config = dict(
    model='self-supervised image encoder',
    activation='relu',
    patch_size=[2, 2],
    eps=1e-08,
)
Rows from block 4 of a small self-supervised image encoder, named by matrix and row number. Rows with one number belong to one neuron. Each number is 50 + 12 x the weight over its row's rms, rounded and kept within 0 to 99. All counts start at 0.
After each neuron's rows are labels from the 100 images, of 14848, where the neuron reaches its highest value: "peak at" is the part of the image that holds the peak. Only what is clearly more common there than usual is listed. The data: photos with spoken descriptions (Open Images, Localized Narratives). In brackets: how many of the 100, against the usual share in percent.
# fc1: MLP up (model.blocks.4.mlp.fc1.weight, 640x160), inputs 0-79
# fc2: MLP down (model.blocks.4.mlp.fc2.weight, 160x640, transposed), outputs 0-79

fc1.399:63 38 49 54 55 42 57 43 47 58 32 52 38 56 46 33 34 42 32 47 66 32 45 39 44 26 63 39 23 57 44 41 34 72 45 31 27 49 40 19 33 46 48 29 52 16 47 47 48 52 44 45 38 24 38 49 34 43 32 47 37 41 44 60 37 44 44 27 37 44 39 63 50 52 37 49 56 55 27 79
fc2.399:40 56 44 21 55 51 48 45 59 71 50 40 50 55 64 43 59 42 51 49 69 33 51 23 56 38 61 49 72 43 56 66 65 59 46 40 52 32 69 69 61 57 26 48 43 28 42 60 52 65 32 54 39 52 55 24 65 22 39 45 65 45 47 52 63 77 60 51 49 61 61 56 30 37 71 31 68 41 39 67
peak at: bottom centre (29 vs 9.4)

fc1.454:45 54 61 56 54 53 34 60 42 63 64 45 62 76 55 48 36 49 38 72 54 62 52 36 45 39 56 50 53 76 50 42 56 38 43 49 47 60 64 45 61 42 60 56 33 53 34 55 47 42 52 62 54 57 48 50 49 35 59 50 37 59 42 56 46 77 63 40 54 49 45 47 38 64 49 59 48 48 65 24
fc2.454:41 58 62 79 55 28 77 47 70 38 62 56 36 83 36 42 46 60 34 66 45 42 48 73 65 36 43 51 33 30 51 28 57 71 52 59 50 69 57 43 52 57 53 61 62 58 42 21 43 68 59 36 45 47 30 35 70 39 75 62 51 46 41 64 57 49 46 44 48 63 71 57 42 49 28 61 51 38 46 42
peak at: top centre (26 vs 9.4)

fc1.404:51 38 51 59 56 45 71 40 54 61 36 70 61 30 46 51 60 59 44 62 52 53 33 62 52 58 38 33 49 26 35 60 65 53 51 39 54 51 56 48 68 54 39 71 54 56 64 43 60 51 66 58 45 26 62 45 67 45 47 57 83 64 52 58 46 43 75 50 34 57 45 76 43 51 69 74 55 64 54 25
fc2.404:25 53 69 54 57 54 28 49 51 35 61 46 45 60 40 46 53 57 50 62 51 17 61 67 55 46 40 50 30 50 58 93 44 36 62 41 45 67 60 57 42 34 67 55 59 26 36 45 68 56 60 53 60 66 33 52 50 35 55 52 52 54 61 41 55 44 43 50 65 52 64 58 65 43 60 69 48 49 63 66
peak at: top centre (34 vs 9.4)

fc1.46:62 56 67 68 23 35 52 44 38 43 60 17 40 55 40 59 46 57 42 46 67 33 38 50 54 78 36 43 66 56 51 51 81 50 54 38 35 37 46 47 45 40 25 52 58 62 57 56 50 41 50 54 59 47 55 52 28 35 39 53 41 37 66 63 47 45 29 44 35 72 69 48 59 51 52 49 30 58 62 64
fc2.46:24 35 71 37 71 33 59 55 46 65 67 31 48 55 56 56 65 39 43 48 49 64 47 56 52 52 68 49 53 59 48 66 51 53 70 65 41 53 25 52 48 54 47 54 29 42 39 36 66 62 77 46 51 40 63 47 47 56 58 57 71 47 40 42 57 42 61 53 59 55 56 65 35 60 51 32 54 42 52 52
peak at: bottom right (44 vs 14.1); top right (41 vs 14.1)

fc1.636:25 46 60 53 31 59 63 64 37 54 49 70 44 52 56 60 78 61 57 54 45 57 51 35 30 55 47 52 47 61 55 51 36 59 53 45 56 69 64 54 49 56 74 68 57 65 54 66 54 50 42 77 69 64 60 52 37 52 56 75 47 68 63 47 53 40 53 47 38 68 43 46 66 42 48 42 41 64 42 68
fc2.636:70 45 32 75 54 66 54 50 46 30 72 45 42 56 60 48 56 46 60 39 40 47 42 57 62 38 61 58 52 25 52 45 33 26 56 61 57 20 55 62 39 28 54 61 57 45 55 47 57 67 59 55 64 41 54 38 52 47 52 47 57 42 34 48 46 52 52 57 65 39 20 52 37 42 56 47 42 51 31 49
peak at: bottom right (54 vs 14.1)

fc1.192:37 64 54 56 48 56 39 66 56 52 44 48 51 50 44 50 44 48 65 51 43 26 46 69 61 49 55 12 45 42 55 45 47 51 56 67 55 45 63 78 41 74 61 53 70 51 43 41 57 51 66 61 63 53 35 58 75 43 54 45 57 63 59 42 44 68 41 29 73 53 58 51 35 30 69 69 50 50 47 49
fc2.192:65 39 58 29 90 59 67 61 38 46 59 49 43 46 60 47 45 53 19 48 65 70 36 56 41 59 45 25 48 69 42 51 59 52 63 49 63 51 55 63 61 27 34 39 30 49 44 31 50 37 55 40 41 50 37 47 55 29 48 45 81 58 22 40 34 58 50 38 52 44 57 59 54 43 50 54 43 55 43 52
peak at: bottom right (55 vs 14.1)

fc1.590:79 52 44 49 77 14 43 46 49 60 44 41 61 44 41 42 60 50 53 38 53 39 48 36 39 32 51 46 50 39 66 51 53 46 46 79 34 53 43 48 54 57 13 36 51 39 49 76 34 45 44 16 55 41 20 46 19 51 58 72 28 57 37 57 52 42 57 63 47 44 33 55 52 51 44 41 63 73 60 66
fc2.590:55 51 39 68 26 35 86 60 35 76 63 51 33 68 33 41 48 43 54 56 61 41 56 57 80 44 41 59 60 56 38 70 57 54 70 34 36 49 58 74 34 67 82 51 54 43 61 33 54 62 59 51 60 57 47 43 44 46 46 50 68 53 41 50 54 47 52 50 64 48 50 68 40 54 41 55 53 49 57 52
peak at: middle left (29 vs 9.4); middle right (27 vs 9.4)

fc1.500:49 54 49 56 64 55 57 60 46 57 48 59 55 58 54 51 73 47 46 40 62 74 67 60 50 56 45 40 47 56 60 30 63 45 67 38 52 51 61 47 67 49 05 45 49 56 47 63 49 55 59 56 43 56 59 66 63 47 69 52 61 52 69 49 57 63 55 52 63 74 53 58 64 55 47 43 42 42 61 66
fc2.500:44 31 34 57 53 49 49 62 59 53 59 63 52 42 31 42 55 52 39 57 40 68 52 48 62 71 66 53 42 57 57 50 65 37 43 82 50 23 55 40 58 70 77 58 50 58 46 52 58 57 44 37 40 47 54 39 47 74 35 41 57 41 47 46 39 55 49 62 49 53 28 69 40 44 55 44 46 37 48 73
peak at: bottom centre (32 vs 9.4)

fc1.336:38 52 65 44 52 53 37 61 73 54 67 74 53 60 46 46 65 51 47 49 52 52 49 46 33 32 83 50 55 55 49 37 45 58 61 49 51 43 54 29 48 36 47 34 46 64 62 51 63 56 47 78 38 63 49 67 53 44 57 47 64 75 54 64 44 68 52 49 60 63 53 49 35 71 47 46 50 46 66 45
fc2.336:62 40 63 51 54 46 40 63 55 51 51 65 56 48 46 46 53 63 45 63 39 42 59 36 62 35 26 51 47 53 45 52 50 60 39 37 66 51 57 42 38 56 54 43 62 37 29 51 42 68 62 73 44 45 34 45 60 64 70 58 45 37 57 36 47 53 42 44 45 83 65 58 48 46 42 59 47 27 47 66
peak at: top left (32 vs 14.1)

fc1.533:53 44 57 33 31 54 46 63 61 62 53 58 28 56 48 63 46 68 56 47 34 47 53 27 53 50 65 49 59 69 54 47 60 61 35 60 47 33 58 50 53 52 15 45 33 57 67 48 48 47 44 47 56 51 66 72 55 48 67 67 56 64 66 32 63 47 53 53 57 46 60 43 61 55 53 64 56 42 54 50
fc2.533:73 45 39 59 74 51 41 62 40 49 54 59 50 45 43 46 55 37 18 52 66 58 49 29 49 25 33 41 53 73 34 35 48 40 31 43 61 64 49 50 48 62 77 60 41 35 56 37 55 43 57 65 12 38 48 42 64 44 56 61 46 47 45 51 52 42 57 69 50 53 53 53 50 65 50 64 33 41 42 44
peak at: middle left (32 vs 9.4)

fc1.468:47 40 49 64 66 64 39 54 83 31 49 48 72 47 49 46 48 68 41 23 56 45 65 61 72 61 29 50 46 48 59 48 49 53 63 71 53 62 54 60 61 53 44 58 58 41 53 54 41 70 61 32 52 69 65 42 60 58 51 69 51 47 55 39 45 57 46 67 52 59 57 53 32 41 54 81 58 64 52 48
fc2.468:49 62 63 48 38 45 63 34 51 41 50 55 51 51 46 39 59 33 43 52 75 36 33 62 70 55 50 39 50 61 49 52 31 53 64 22 32 45 59 49 59 47 40 56 56 72 44 54 42 69 70 65 63 51 32 52 44 32 52 30 27 60 56 72 35 61 64 64 52 55 48 60 39 33 62 61 55 46 64 69
peak at: bottom right (59 vs 14.1)

fc1.428:62 51 43 53 41 61 50 53 48 48 51 75 56 44 39 46 54 59 16 40 35 25 56 63 68 45 49 48 59 31 59 67 43 60 53 52 55 37 50 43 52 49 46 43 55 71 30 61 40 46 55 62 54 47 35 44 58 49 56 51 57 79 44 50 38 18 58 54 53 44 68 45 49 25 48 09 58 61 59 55
fc2.428:40 48 70 56 59 54 34 27 49 50 53 67 37 61 64 66 55 56 30 45 31 40 63 48 49 49 58 57 48 42 55 64 39 51 40 69 62 58 78 55 47 30 62 81 50 21 39 35 44 57 72 40 63 43 39 39 41 54 72 57 42 73 42 41 65 40 56 65 36 64 63 39 55 53 50 53 59 28 54 52
peak at: bottom right (38 vs 14.1); top right (33 vs 14.1)

fc1.239:52 45 51 48 62 64 65 56 45 65 53 47 58 59 51 50 57 74 42 43 45 62 20 56 95 65 68 17 65 46 49 47 68 42 49 52 63 49 53 60 54 43 43 64 55 59 81 55 56 59 33 57 75 63 46 49 52 64 36 50 34 60 50 72 39 68 82 51 53 51 50 55 62 65 60 33 51 51 49 52
fc2.239:41 47 35 48 53 73 43 31 48 53 61 49 67 49 53 58 43 40 42 47 57 73 27 38 50 65 48 79 27 62 63 64 49 54 45 66 62 48 42 51 37 56 57 59 56 36 52 41 66 42 60 55 50 35 56 32 53 65 61 54 76 54 91 59 56 56 62 35 45 49 66 44 50 36 81 59 69 53 59 51
peak at: top right (44 vs 14.1)

fc1.629:25 73 57 45 44 51 77 51 40 38 68 38 52 53 60 51 40 34 30 56 51 44 46 59 64 56 52 29 49 46 55 43 54 70 50 63 44 59 42 25 29 51 42 62 57 47 53 71 65 73 40 50 57 51 56 54 65 56 48 44 63 53 28 52 56 40 42 49 59 43 78 38 76 56 26 51 45 56 62 77
fc2.629:25 42 38 87 59 44 20 56 42 42 52 52 57 33 59 50 36 68 39 36 58 40 51 49 47 63 50 49 67 70 66 41 39 22 58 67 66 51 69 27 52 55 81 48 53 64 42 39 69 56 55 56 53 51 38 42 24 80 56 57 58 57 56 52 69 58 42 39 50 53 47 56 50 65 52 45 37 60 44 39
peak at: bottom left (48 vs 14.1)

fc1.595:29 52 53 45 24 26 53 42 29 53 53 53 51 51 68 43 50 39 59 39 37 71 46 52 53 47 58 47 49 47 45 56 48 33 51 45 28 33 32 50 27 46 25 39 42 51 48 60 49 49 52 32 46 29 51 29 26 53 48 55 58 12 42 52 43 53 30 35 45 41 47 51 51 47 50 43 50 47 45 43
fc2.595:14 34 67 66 42 25 62 58 52 38 47 44 51 30 56 54 57 52 54 71 73 51 49 46 20 53 63 46 36 33 39 39 45 55 55 52 25 46 55 41 62 51 50 43 54 45 36 45 53 56 44 34 34 33 30 49 39 54 63 50 52 45 54 39 33 47 53 52 58 34 50 48 39 60 66 39 44 50 46 61
peak at: top right (33 vs 14.1); middle right (25 vs 9.4)

fc1.233:49 57 61 60 58 74 60 59 65 53 46 60 33 47 62 45 46 51 37 40 38 31 52 64 48 62 44 44 45 32 57 59 53 63 69 18 57 69 40 41 66 55 56 70 91 46 55 51 53 47 51 52 43 40 57 60 47 84 60 77 37 49 53 36 42 53 37 45 54 60 62 60 51 63 56 88 71 55 51 34
fc2.233:62 82 54 44 36 46 38 55 32 34 54 55 64 46 65 36 39 51 54 42 29 37 53 53 34 56 40 42 49 35 74 61 42 44 54 46 36 50 68 55 43 46 38 62 19 40 60 27 66 41 39 61 42 71 71 74 48 71 49 54 56 56 52 57 50 29 58 58 37 58 51 49 52 50 69 77 39 46 45 49
peak at: top centre (44 vs 9.4)

fc1.80:41 75 49 48 30 53 49 49 56 29 50 52 29 26 41 50 69 36 54 61 43 34 60 46 35 35 76 58 42 41 48 54 55 24 58 33 53 56 39 45 37 55 49 37 50 44 46 50 51 61 50 69 47 34 42 55 58 32 38 40 32 65 46 49 47 29 59 37 61 50 59 63 52 26 58 27 61 37 58 49
fc2.80:29 51 39 45 37 33 67 48 58 24 36 42 51 75 55 45 65 44 81 58 41 53 68 51 55 48 52 38 57 53 61 59 62 58 45 50 37 57 70 34 54 44 54 53 59 71 48 62 50 56 44 82 33 39 42 56 72 34 46 49 45 71 23 45 37 49 59 52 47 68 64 42 33 38 65 50 52 43 22 55
peak at: top right (53 vs 14.1)

fc1.465:50 65 46 40 40 65 65 53 79 61 59 72 51 75 38 45 49 64 56 48 47 80 59 44 35 58 46 77 65 58 44 58 72 43 60 58 69 65 51 64 53 43 59 52 60 76 52 54 67 39 55 63 62 51 53 59 56 57 58 79 41 59 57 56 55 63 53 43 46 56 53 42 62 50 66 56 57 54 36 72
fc2.465:62 70 62 50 76 59 40 44 48 50 65 47 46 58 46 41 59 51 47 57 41 55 49 52 55 39 56 50 53 65 38 45 63 55 30 58 33 50 91 26 65 50 51 38 28 49 63 43 46 52 52 23 53 47 57 53 60 58 52 44 31 60 47 76 30 74 55 37 69 41 41 51 37 62 43 58 49 43 39 29
peak at: middle left (44 vs 9.4)

fc1.487:53 64 53 47 43 71 59 56 44 70 54 42 69 65 67 56 37 77 53 73 60 53 50 56 47 47 30 42 60 53 42 41 53 74 53 60 31 34 52 60 60 50 54 32 55 63 56 74 51 40 60 48 42 49 74 33 43 79 54 47 42 44 53 54 64 71 50 54 38 55 57 41 50 38 51 59 46 57 44 74
fc2.487:49 68 68 64 32 69 62 61 59 62 28 37 33 60 27 35 30 43 65 72 53 62 58 61 32 45 30 59 47 68 57 62 49 31 41 42 72 52 41 62 69 43 45 47 40 42 46 54 58 17 57 43 54 49 45 42 40 50 61 50 57 43 42 43 64 75 63 60 41 48 38 46 45 51 30 39 42 41 71 56
peak at: top right (57 vs 14.1)

fc1.151:12 52 58 50 53 27 53 39 43 25 57 52 50 51 37 62 25 65 45 36 45 35 24 58 42 36 39 46 35 59 44 44 58 56 46 60 39 43 40 62 28 54 40 45 58 56 49 47 44 53 38 41 34 45 47 50 68 59 51 22 36 56 45 72 39 43 42 31 53 48 66 40 38 44 37 54 49 26 20 57
fc2.151:60 56 37 54 70 26 47 55 28 47 58 46 61 56 44 33 54 38 48 53 45 52 59 49 17 27 50 53 55 30 49 52 66 37 38 40 48 59 53 26 19 58 66 65 43 49 36 44 67 55 53 39 50 60 56 46 50 47 57 49 41 31 38 54 66 59 52 39 50 58 32 54 40 49 48 21 47 47 40 70
peak at: bottom left (37 vs 14.1)

fc1.606:48 51 40 50 43 54 58 43 54 69 53 54 74 35 76 46 52 50 44 70 47 60 53 60 49 56 51 49 69 31 64 57 34 57 25 75 46 45 55 53 39 43 62 34 59 52 45 38 64 52 66 89 51 50 62 33 75 71 49 46 60 64 71 61 49 47 68 57 56 52 43 57 48 71 50 51 48 56 48 71
fc2.606:61 48 38 77 39 46 64 62 52 43 38 75 41 46 34 52 28 65 40 58 50 51 59 48 36 43 27 72 48 62 55 24 39 35 49 29 56 45 50 61 53 42 55 67 54 46 56 30 45 60 43 62 77 47 50 46 36 31 61 46 36 44 40 55 30 48 68 42 56 26 45 58 38 56 48 53 47 38 41 53
peak at: top right (62 vs 14.1); middle right (26 vs 9.4)

fc1.84:10 52 41 50 47 85 60 65 49 42 59 31 49 41 43 73 45 71 38 73 45 61 29 47 62 33 56 45 31 60 50 32 48 75 65 53 43 41 48 38 38 43 65 46 54 39 50 66 46 42 55 42 50 41 52 56 27 76 50 40 51 45 48 59 33 51 36 31 50 56 31 48 63 71 45 71 44 41 47 67
fc2.84:50 37 61 60 51 59 62 58 45 57 61 52 72 60 60 50 48 71 49 54 57 40 48 17 31 47 40 55 68 52 35 55 81 66 37 49 66 52 63 66 32 51 31 96 62 57 55 45 49 05 46 45 64 56 61 24 62 32 37 48 66 65 49 44 41 57 46 59 47 43 55 42 68 35 51 45 51 37 40 61
peak at: top right (35 vs 14.1)

fc1.119:19 63 61 62 57 48 53 54 58 54 65 69 45 58 41 51 66 59 55 35 60 68 48 58 53 45 77 48 60 50 50 67 63 72 57 63 67 42 32 66 59 53 55 73 38 45 44 34 57 45 38 43 35 56 56 59 54 54 57 60 63 37 42 48 54 47 37 42 77 61 47 43 51 70 54 34 54 47 56 68
fc2.119:51 65 51 51 61 49 38 71 44 32 50 36 33 44 20 64 66 44 49 30 41 69 33 29 64 31 48 48 35 55 67 52 43 60 55 40 53 49 44 29 38 49 49 38 51 44 39 55 67 52 52 55 43 70 37 47 32 47 55 48 55 35 51 54 41 46 37 30 82 45 46 51 44 39 45 39 39 45 31 53
peak at: top centre (39 vs 9.4)

fc1.415:37 50 44 62 52 64 34 60 69 52 45 49 48 57 45 45 29 57 78 57 40 43 42 49 23 46 22 52 62 55 63 42 77 52 52 41 48 60 50 32 55 62 55 52 59 59 60 70 28 49 41 54 71 68 53 61 50 62 45 80 46 59 58 68 50 57 52 63 55 65 20 60 61 56 53 68 47 44 39 57
fc2.415:55 68 26 42 17 66 63 63 43 38 52 34 43 86 42 56 53 40 54 51 75 60 61 37 43 54 55 53 61 47 68 41 73 44 37 38 46 35 74 69 31 34 33 36 50 31 50 57 44 44 40 47 66 35 59 39 49 82 42 37 58 44 33 67 41 30 43 54 34 58 43 48 56 43 49 63 53 78 65 60
peak at: top left (47 vs 14.1)

fc1.471:43 53 47 33 47 42 50 49 77 55 52 63 44 62 70 63 75 73 57 33 58 66 44 54 56 61 66 51 64 56 62 61 55 48 64 77 58 40 40 50 54 69 49 57 57 61 39 58 47 49 34 46 39 51 48 65 41 54 60 53 70 63 55 55 66 49 53 55 63 47 39 63 53 38 48 70 44 73 52 60
fc2.471:44 63 58 51 52 60 51 54 62 54 54 49 57 58 05 47 57 36 46 65 47 57 39 51 54 57 36 60 47 50 67 30 84 45 50 60 37 33 41 55 64 40 52 57 55 56 55 30 52 41 49 49 53 43 58 50 71 40 57 45 29 55 65 55 67 57 61 46 45 48 35 65 35 46 48 71 42 50 43 67
peak at: bottom centre (49 vs 9.4)

fc1.259:52 59 57 53 46 54 67 37 48 47 54 23 48 67 30 54 45 55 77 45 60 47 53 45 26 60 64 63 66 38 57 63 71 41 73 35 61 51 65 56 55 58 59 62 70 64 46 52 59 62 39 56 57 51 43 76 33 63 54 62 49 58 44 70 53 39 51 49 37 64 44 51 55 39 36 68 47 52 55 61
fc2.259:46 60 31 41 56 42 36 56 46 55 48 29 45 29 61 47 50 45 55 34 41 62 55 51 40 64 65 44 58 52 46 60 62 66 47 44 35 37 38 43 43 76 53 60 35 53 32 37 55 49 51 32 36 52 60 62 66 84 60 59 47 36 48 50 59 52 46 45 62 53 51 53 65 30 40 63 58 30 43 37
peak at: middle left (28 vs 9.4)

fc1.503:45 62 47 43 60 51 61 58 58 72 37 45 52 66 56 56 46 48 58 43 77 62 32 57 68 61 57 38 21 26 65 37 66 64 51 40 37 59 51 52 54 44 51 50 15 50 49 55 55 59 43 50 66 44 37 56 61 73 52 60 66 45 23 52 54 36 63 40 77 33 31 69 46 35 65 58 61 50 48 40
fc2.503:45 59 55 29 40 61 24 42 54 53 59 38 36 50 25 63 54 46 37 47 39 38 50 56 60 57 39 01 47 40 56 54 57 53 59 44 49 63 45 34 54 34 54 62 69 42 54 44 55 36 73 61 46 38 66 54 41 66 36 41 50 62 48 67 46 53 58 54 56 42 51 52 53 59 40 54 50 56 52 57
peak at: top centre (47 vs 9.4)

fc1.171:44 37 54 40 69 46 59 71 32 53 43 38 46 52 71 39 52 46 62 56 52 53 52 61 43 34 51 54 63 51 49 52 50 47 42 41 46 64 20 71 43 47 38 61 46 36 63 48 48 62 70 31 55 52 34 43 82 44 62 64 47 34 54 63 60 50 34 63 46 62 59 51 44 49 58 40 51 64 51 66
fc2.171:38 50 52 58 47 32 41 52 59 63 65 57 58 47 44 41 63 57 51 29 40 68 29 53 46 67 74 37 54 63 67 69 41 48 60 56 47 29 45 64 51 27 61 68 45 52 40 39 70 44 29 49 64 45 69 57 34 32 51 48 77 46 45 35 56 50 75 56 59 34 50 49 45 44 42 43 44 67 57 33
peak at: bottom centre (36 vs 9.4)

fc1.191:58 66 38 50 57 42 51 53 55 44 77 54 60 45 35 49 44 38 36 47 52 73 57 53 49 77 37 50 52 30 72 89 40 31 40 44 72 52 47 65 49 52 45 42 54 50 42 51 32 69 78 41 47 67 73 52 72 47 13 53 53 63 30 46 55 43 69 41 62 42 47 73 62 48 34 37 43 39 57 44
fc2.191:61 59 51 59 54 55 54 42 43 61 41 44 48 34 39 55 58 50 22 51 70 15 49 48 37 65 32 52 67 35 42 39 43 48 47 48 42 28 58 47 49 57 56 62 44 47 59 58 63 66 59 39 53 58 51 48 34 78 52 48 58 44 31 50 31 68 59 39 69 66 50 62 54 53 46 55 60 67 50 68
peak at: top left (34 vs 14.1)

fc1.338:37 33 51 52 43 38 22 37 39 67 46 65 53 49 56 51 29 45 43 47 41 45 64 46 43 58 54 43 36 47 47 36 57 53 43 49 35 55 47 62 47 54 58 53 49 58 40 53 42 56 76 25 55 61 40 51 43 45 47 35 48 49 60 56 51 54 41 33 56 32 41 38 54 23 52 56 68 33 34 38
fc2.338:41 36 44 66 47 55 40 37 65 41 44 63 43 52 44 50 53 51 44 42 48 45 46 32 33 65 53 59 55 27 44 61 61 41 50 48 65 41 49 46 43 62 60 80 42 43 55 60 56 59 48 34 66 73 79 28 53 51 45 46 39 73 71 42 47 42 58 43 55 50 51 56 52 36 45 48 66 62 64 53
peak at: bottom right (36 vs 14.1)

fc1.479:54 59 50 64 54 70 40 77 68 73 30 41 52 39 43 53 63 52 46 51 40 47 55 79 54 49 52 59 46 46 53 44 65 53 54 86 39 47 52 55 74 55 31 43 42 39 47 53 69 34 52 51 43 47 54 45 62 69 54 57 48 56 46 39 58 51 57 58 50 39 50 29 63 52 59 53 49 68 56 59
fc2.479:34 53 44 19 61 65 56 42 56 44 33 33 60 70 38 49 40 57 53 41 70 32 49 58 49 54 43 48 66 56 55 54 46 53 48 42 67 52 46 52 64 10 61 57 32 50 43 60 42 29 70 47 63 72 54 48 61 55 43 47 62 22 46 61 56 39 51 60 56 47 45 35 45 48 55 54 76 51 45 55
peak at: bottom centre (27 vs 9.4)

fc1.453:52 60 59 44 45 49 54 49 61 61 61 52 46 38 49 57 52 64 50 49 24 49 45 44 59 36 59 52 66 42 48 41 44 45 34 27 56 41 39 37 44 27 35 31 42 60 59 52 45 74 50 47 53 27 53 49 37 55 69 61 52 78 42 61 52 42 42 55 59 45 53 59 55 22 52 35 99 58 62 32
fc2.453:40 56 56 44 40 33 49 35 35 68 69 54 43 86 47 54 29 52 39 37 38 50 50 61 78 48 35 43 51 48 47 53 47 45 74 54 36 75 50 54 46 67 63 50 52 22 53 09 49 46 58 52 59 40 46 30 60 55 42 27 45 46 42 45 43 45 56 80 33 61 49 46 42 64 31 52 47 47 46 54
peak at: top left (38 vs 14.1)

fc1.340:47 56 49 44 43 53 53 66 54 76 46 47 55 47 41 53 41 35 46 44 62 62 40 52 46 51 51 48 44 45 49 49 54 47 53 41 40 22 51 53 43 39 55 55 61 54 51 48 36 64 43 66 40 69 55 41 31 31 55 53 49 63 65 56 51 53 49 47 53 56 41 47 34 45 50 54 41 60 48 69
fc2.340:41 52 49 64 31 32 64 43 54 60 51 75 54 49 31 57 72 62 54 20 46 55 74 59 54 62 60 36 60 60 57 33 64 43 45 59 44 51 46 47 63 67 70 52 47 37 39 46 62 34 42 63 55 66 28 45 79 32 40 28 46 51 21 46 66 57 63 61 49 32 54 58 32 54 52 48 44 68 49 64
peak at: bottom centre (35 vs 9.4)

fc1.148:58 64 31 48 44 53 64 58 49 61 48 42 57 55 56 45 59 49 47 66 49 56 69 46 52 48 61 66 71 72 58 46 56 51 45 37 60 58 70 45 46 44 47 57 52 55 57 35 60 47 49 45 44 37 34 66 61 54 68 49 66 51 16 58 38 65 36 76 55 62 28 41 49 26 51 42 17 47 50 54
fc2.148:45 44 42 50 52 59 56 39 45 35 56 49 55 71 62 51 43 67 59 48 48 57 57 52 66 38 46 60 57 13 47 49 45 72 64 49 37 40 50 54 45 48 56 45 52 46 68 52 55 49 43 49 20 73 66 47 47 41 57 57 63 56 56 37 38 37 61 47 70 54 41 47 53 21 44 51 41 34 39 49
peak at: centre (31 vs 6.2)

fc1.94:72 42 65 54 53 48 42 37 48 36 46 52 51 48 48 72 32 42 53 60 50 62 76 48 69 39 52 45 32 58 70 38 35 54 46 54 34 25 50 37 45 56 35 58 54 30 52 48 50 84 52 36 56 46 44 54 32 38 85 39 51 75 23 61 54 46 39 39 60 47 49 40 46 45 39 45 67 57 61 56
fc2.94:71 45 55 35 58 31 47 50 24 54 47 40 38 30 58 46 71 41 57 55 48 61 44 48 67 57 38 50 54 57 51 46 63 50 68 62 52 54 47 52 47 68 62 43 42 59 49 63 60 51 50 61 47 46 42 50 40 41 40 66 63 28 41 36 55 82 50 39 41 33 71 40 36 49 53 40 44 53 56 44
peak at: bottom right (73 vs 14.1)

fc1.608:55 70 61 58 56 33 49 62 34 61 53 53 47 61 41 34 56 31 41 46 60 46 52 39 45 49 23 49 59 41 47 54 49 56 44 47 51 75 38 56 41 60 42 48 50 48 34 59 45 36 66 52 44 45 51 51 42 63 39 43 58 52 59 60 49 32 23 34 53 42 55 47 31 30 34 49 52 36 52 57
fc2.608:35 51 68 50 42 33 46 27 65 60 53 74 44 33 70 48 52 79 50 65 54 49 37 32 28 64 55 46 35 43 42 56 53 67 69 56 69 70 65 37 50 61 77 63 46 52 40 50 39 68 48 63 49 57 57 57 52 41 60 39 47 43 68 53 53 49 52 51 58 62 35 60 46 54 34 36 52 49 65 50
peak at: bottom left (50 vs 14.1)

fc1.598:55 44 78 51 48 56 48 53 55 41 52 59 51 20 49 27 59 73 43 70 47 27 63 70 44 46 37 70 42 54 63 47 42 61 54 48 32 37 37 61 20 38 55 46 38 43 56 69 48 38 55 54 52 26 39 54 44 69 59 55 34 55 60 63 54 64 44 42 40 39 62 57 45 38 52 42 42 37 59 54
fc2.598:59 53 60 64 44 60 62 37 59 49 46 44 65 46 38 58 57 47 44 67 65 52 43 50 58 42 52 52 54 50 46 45 64 52 35 44 76 55 59 55 74 59 39 54 52 44 56 56 56 29 39 52 63 43 49 40 38 71 34 50 36 53 50 54 48 64 61 37 53 59 49 55 46 60 26 20 54 42 59 51
peak at: top right (43 vs 14.1); top left (41 vs 14.1)

fc1.236:47 73 59 49 55 52 84 30 53 56 52 79 66 59 52 46 67 54 58 67 48 70 55 40 52 58 57 43 67 26 60 62 42 68 59 36 52 65 20 35 53 65 54 59 59 71 59 44 65 57 34 71 55 49 65 63 59 44 65 47 62 63 56 47 74 35 67 54 50 72 61 46 45 40 69 41 49 61 63 44
fc2.236:60 37 46 37 65 45 47 64 50 67 64 58 32 45 42 48 50 49 58 38 48 24 54 59 55 77 46 35 57 35 74 54 50 64 45 49 28 50 55 64 51 34 72 68 33 29 48 49 44 50 51 74 51 56 48 60 11 26 73 56 54 71 31 49 50 42 61 52 37 64 58 43 67 53 49 30 38 36 48 57
peak at: centre (25 vs 6.2)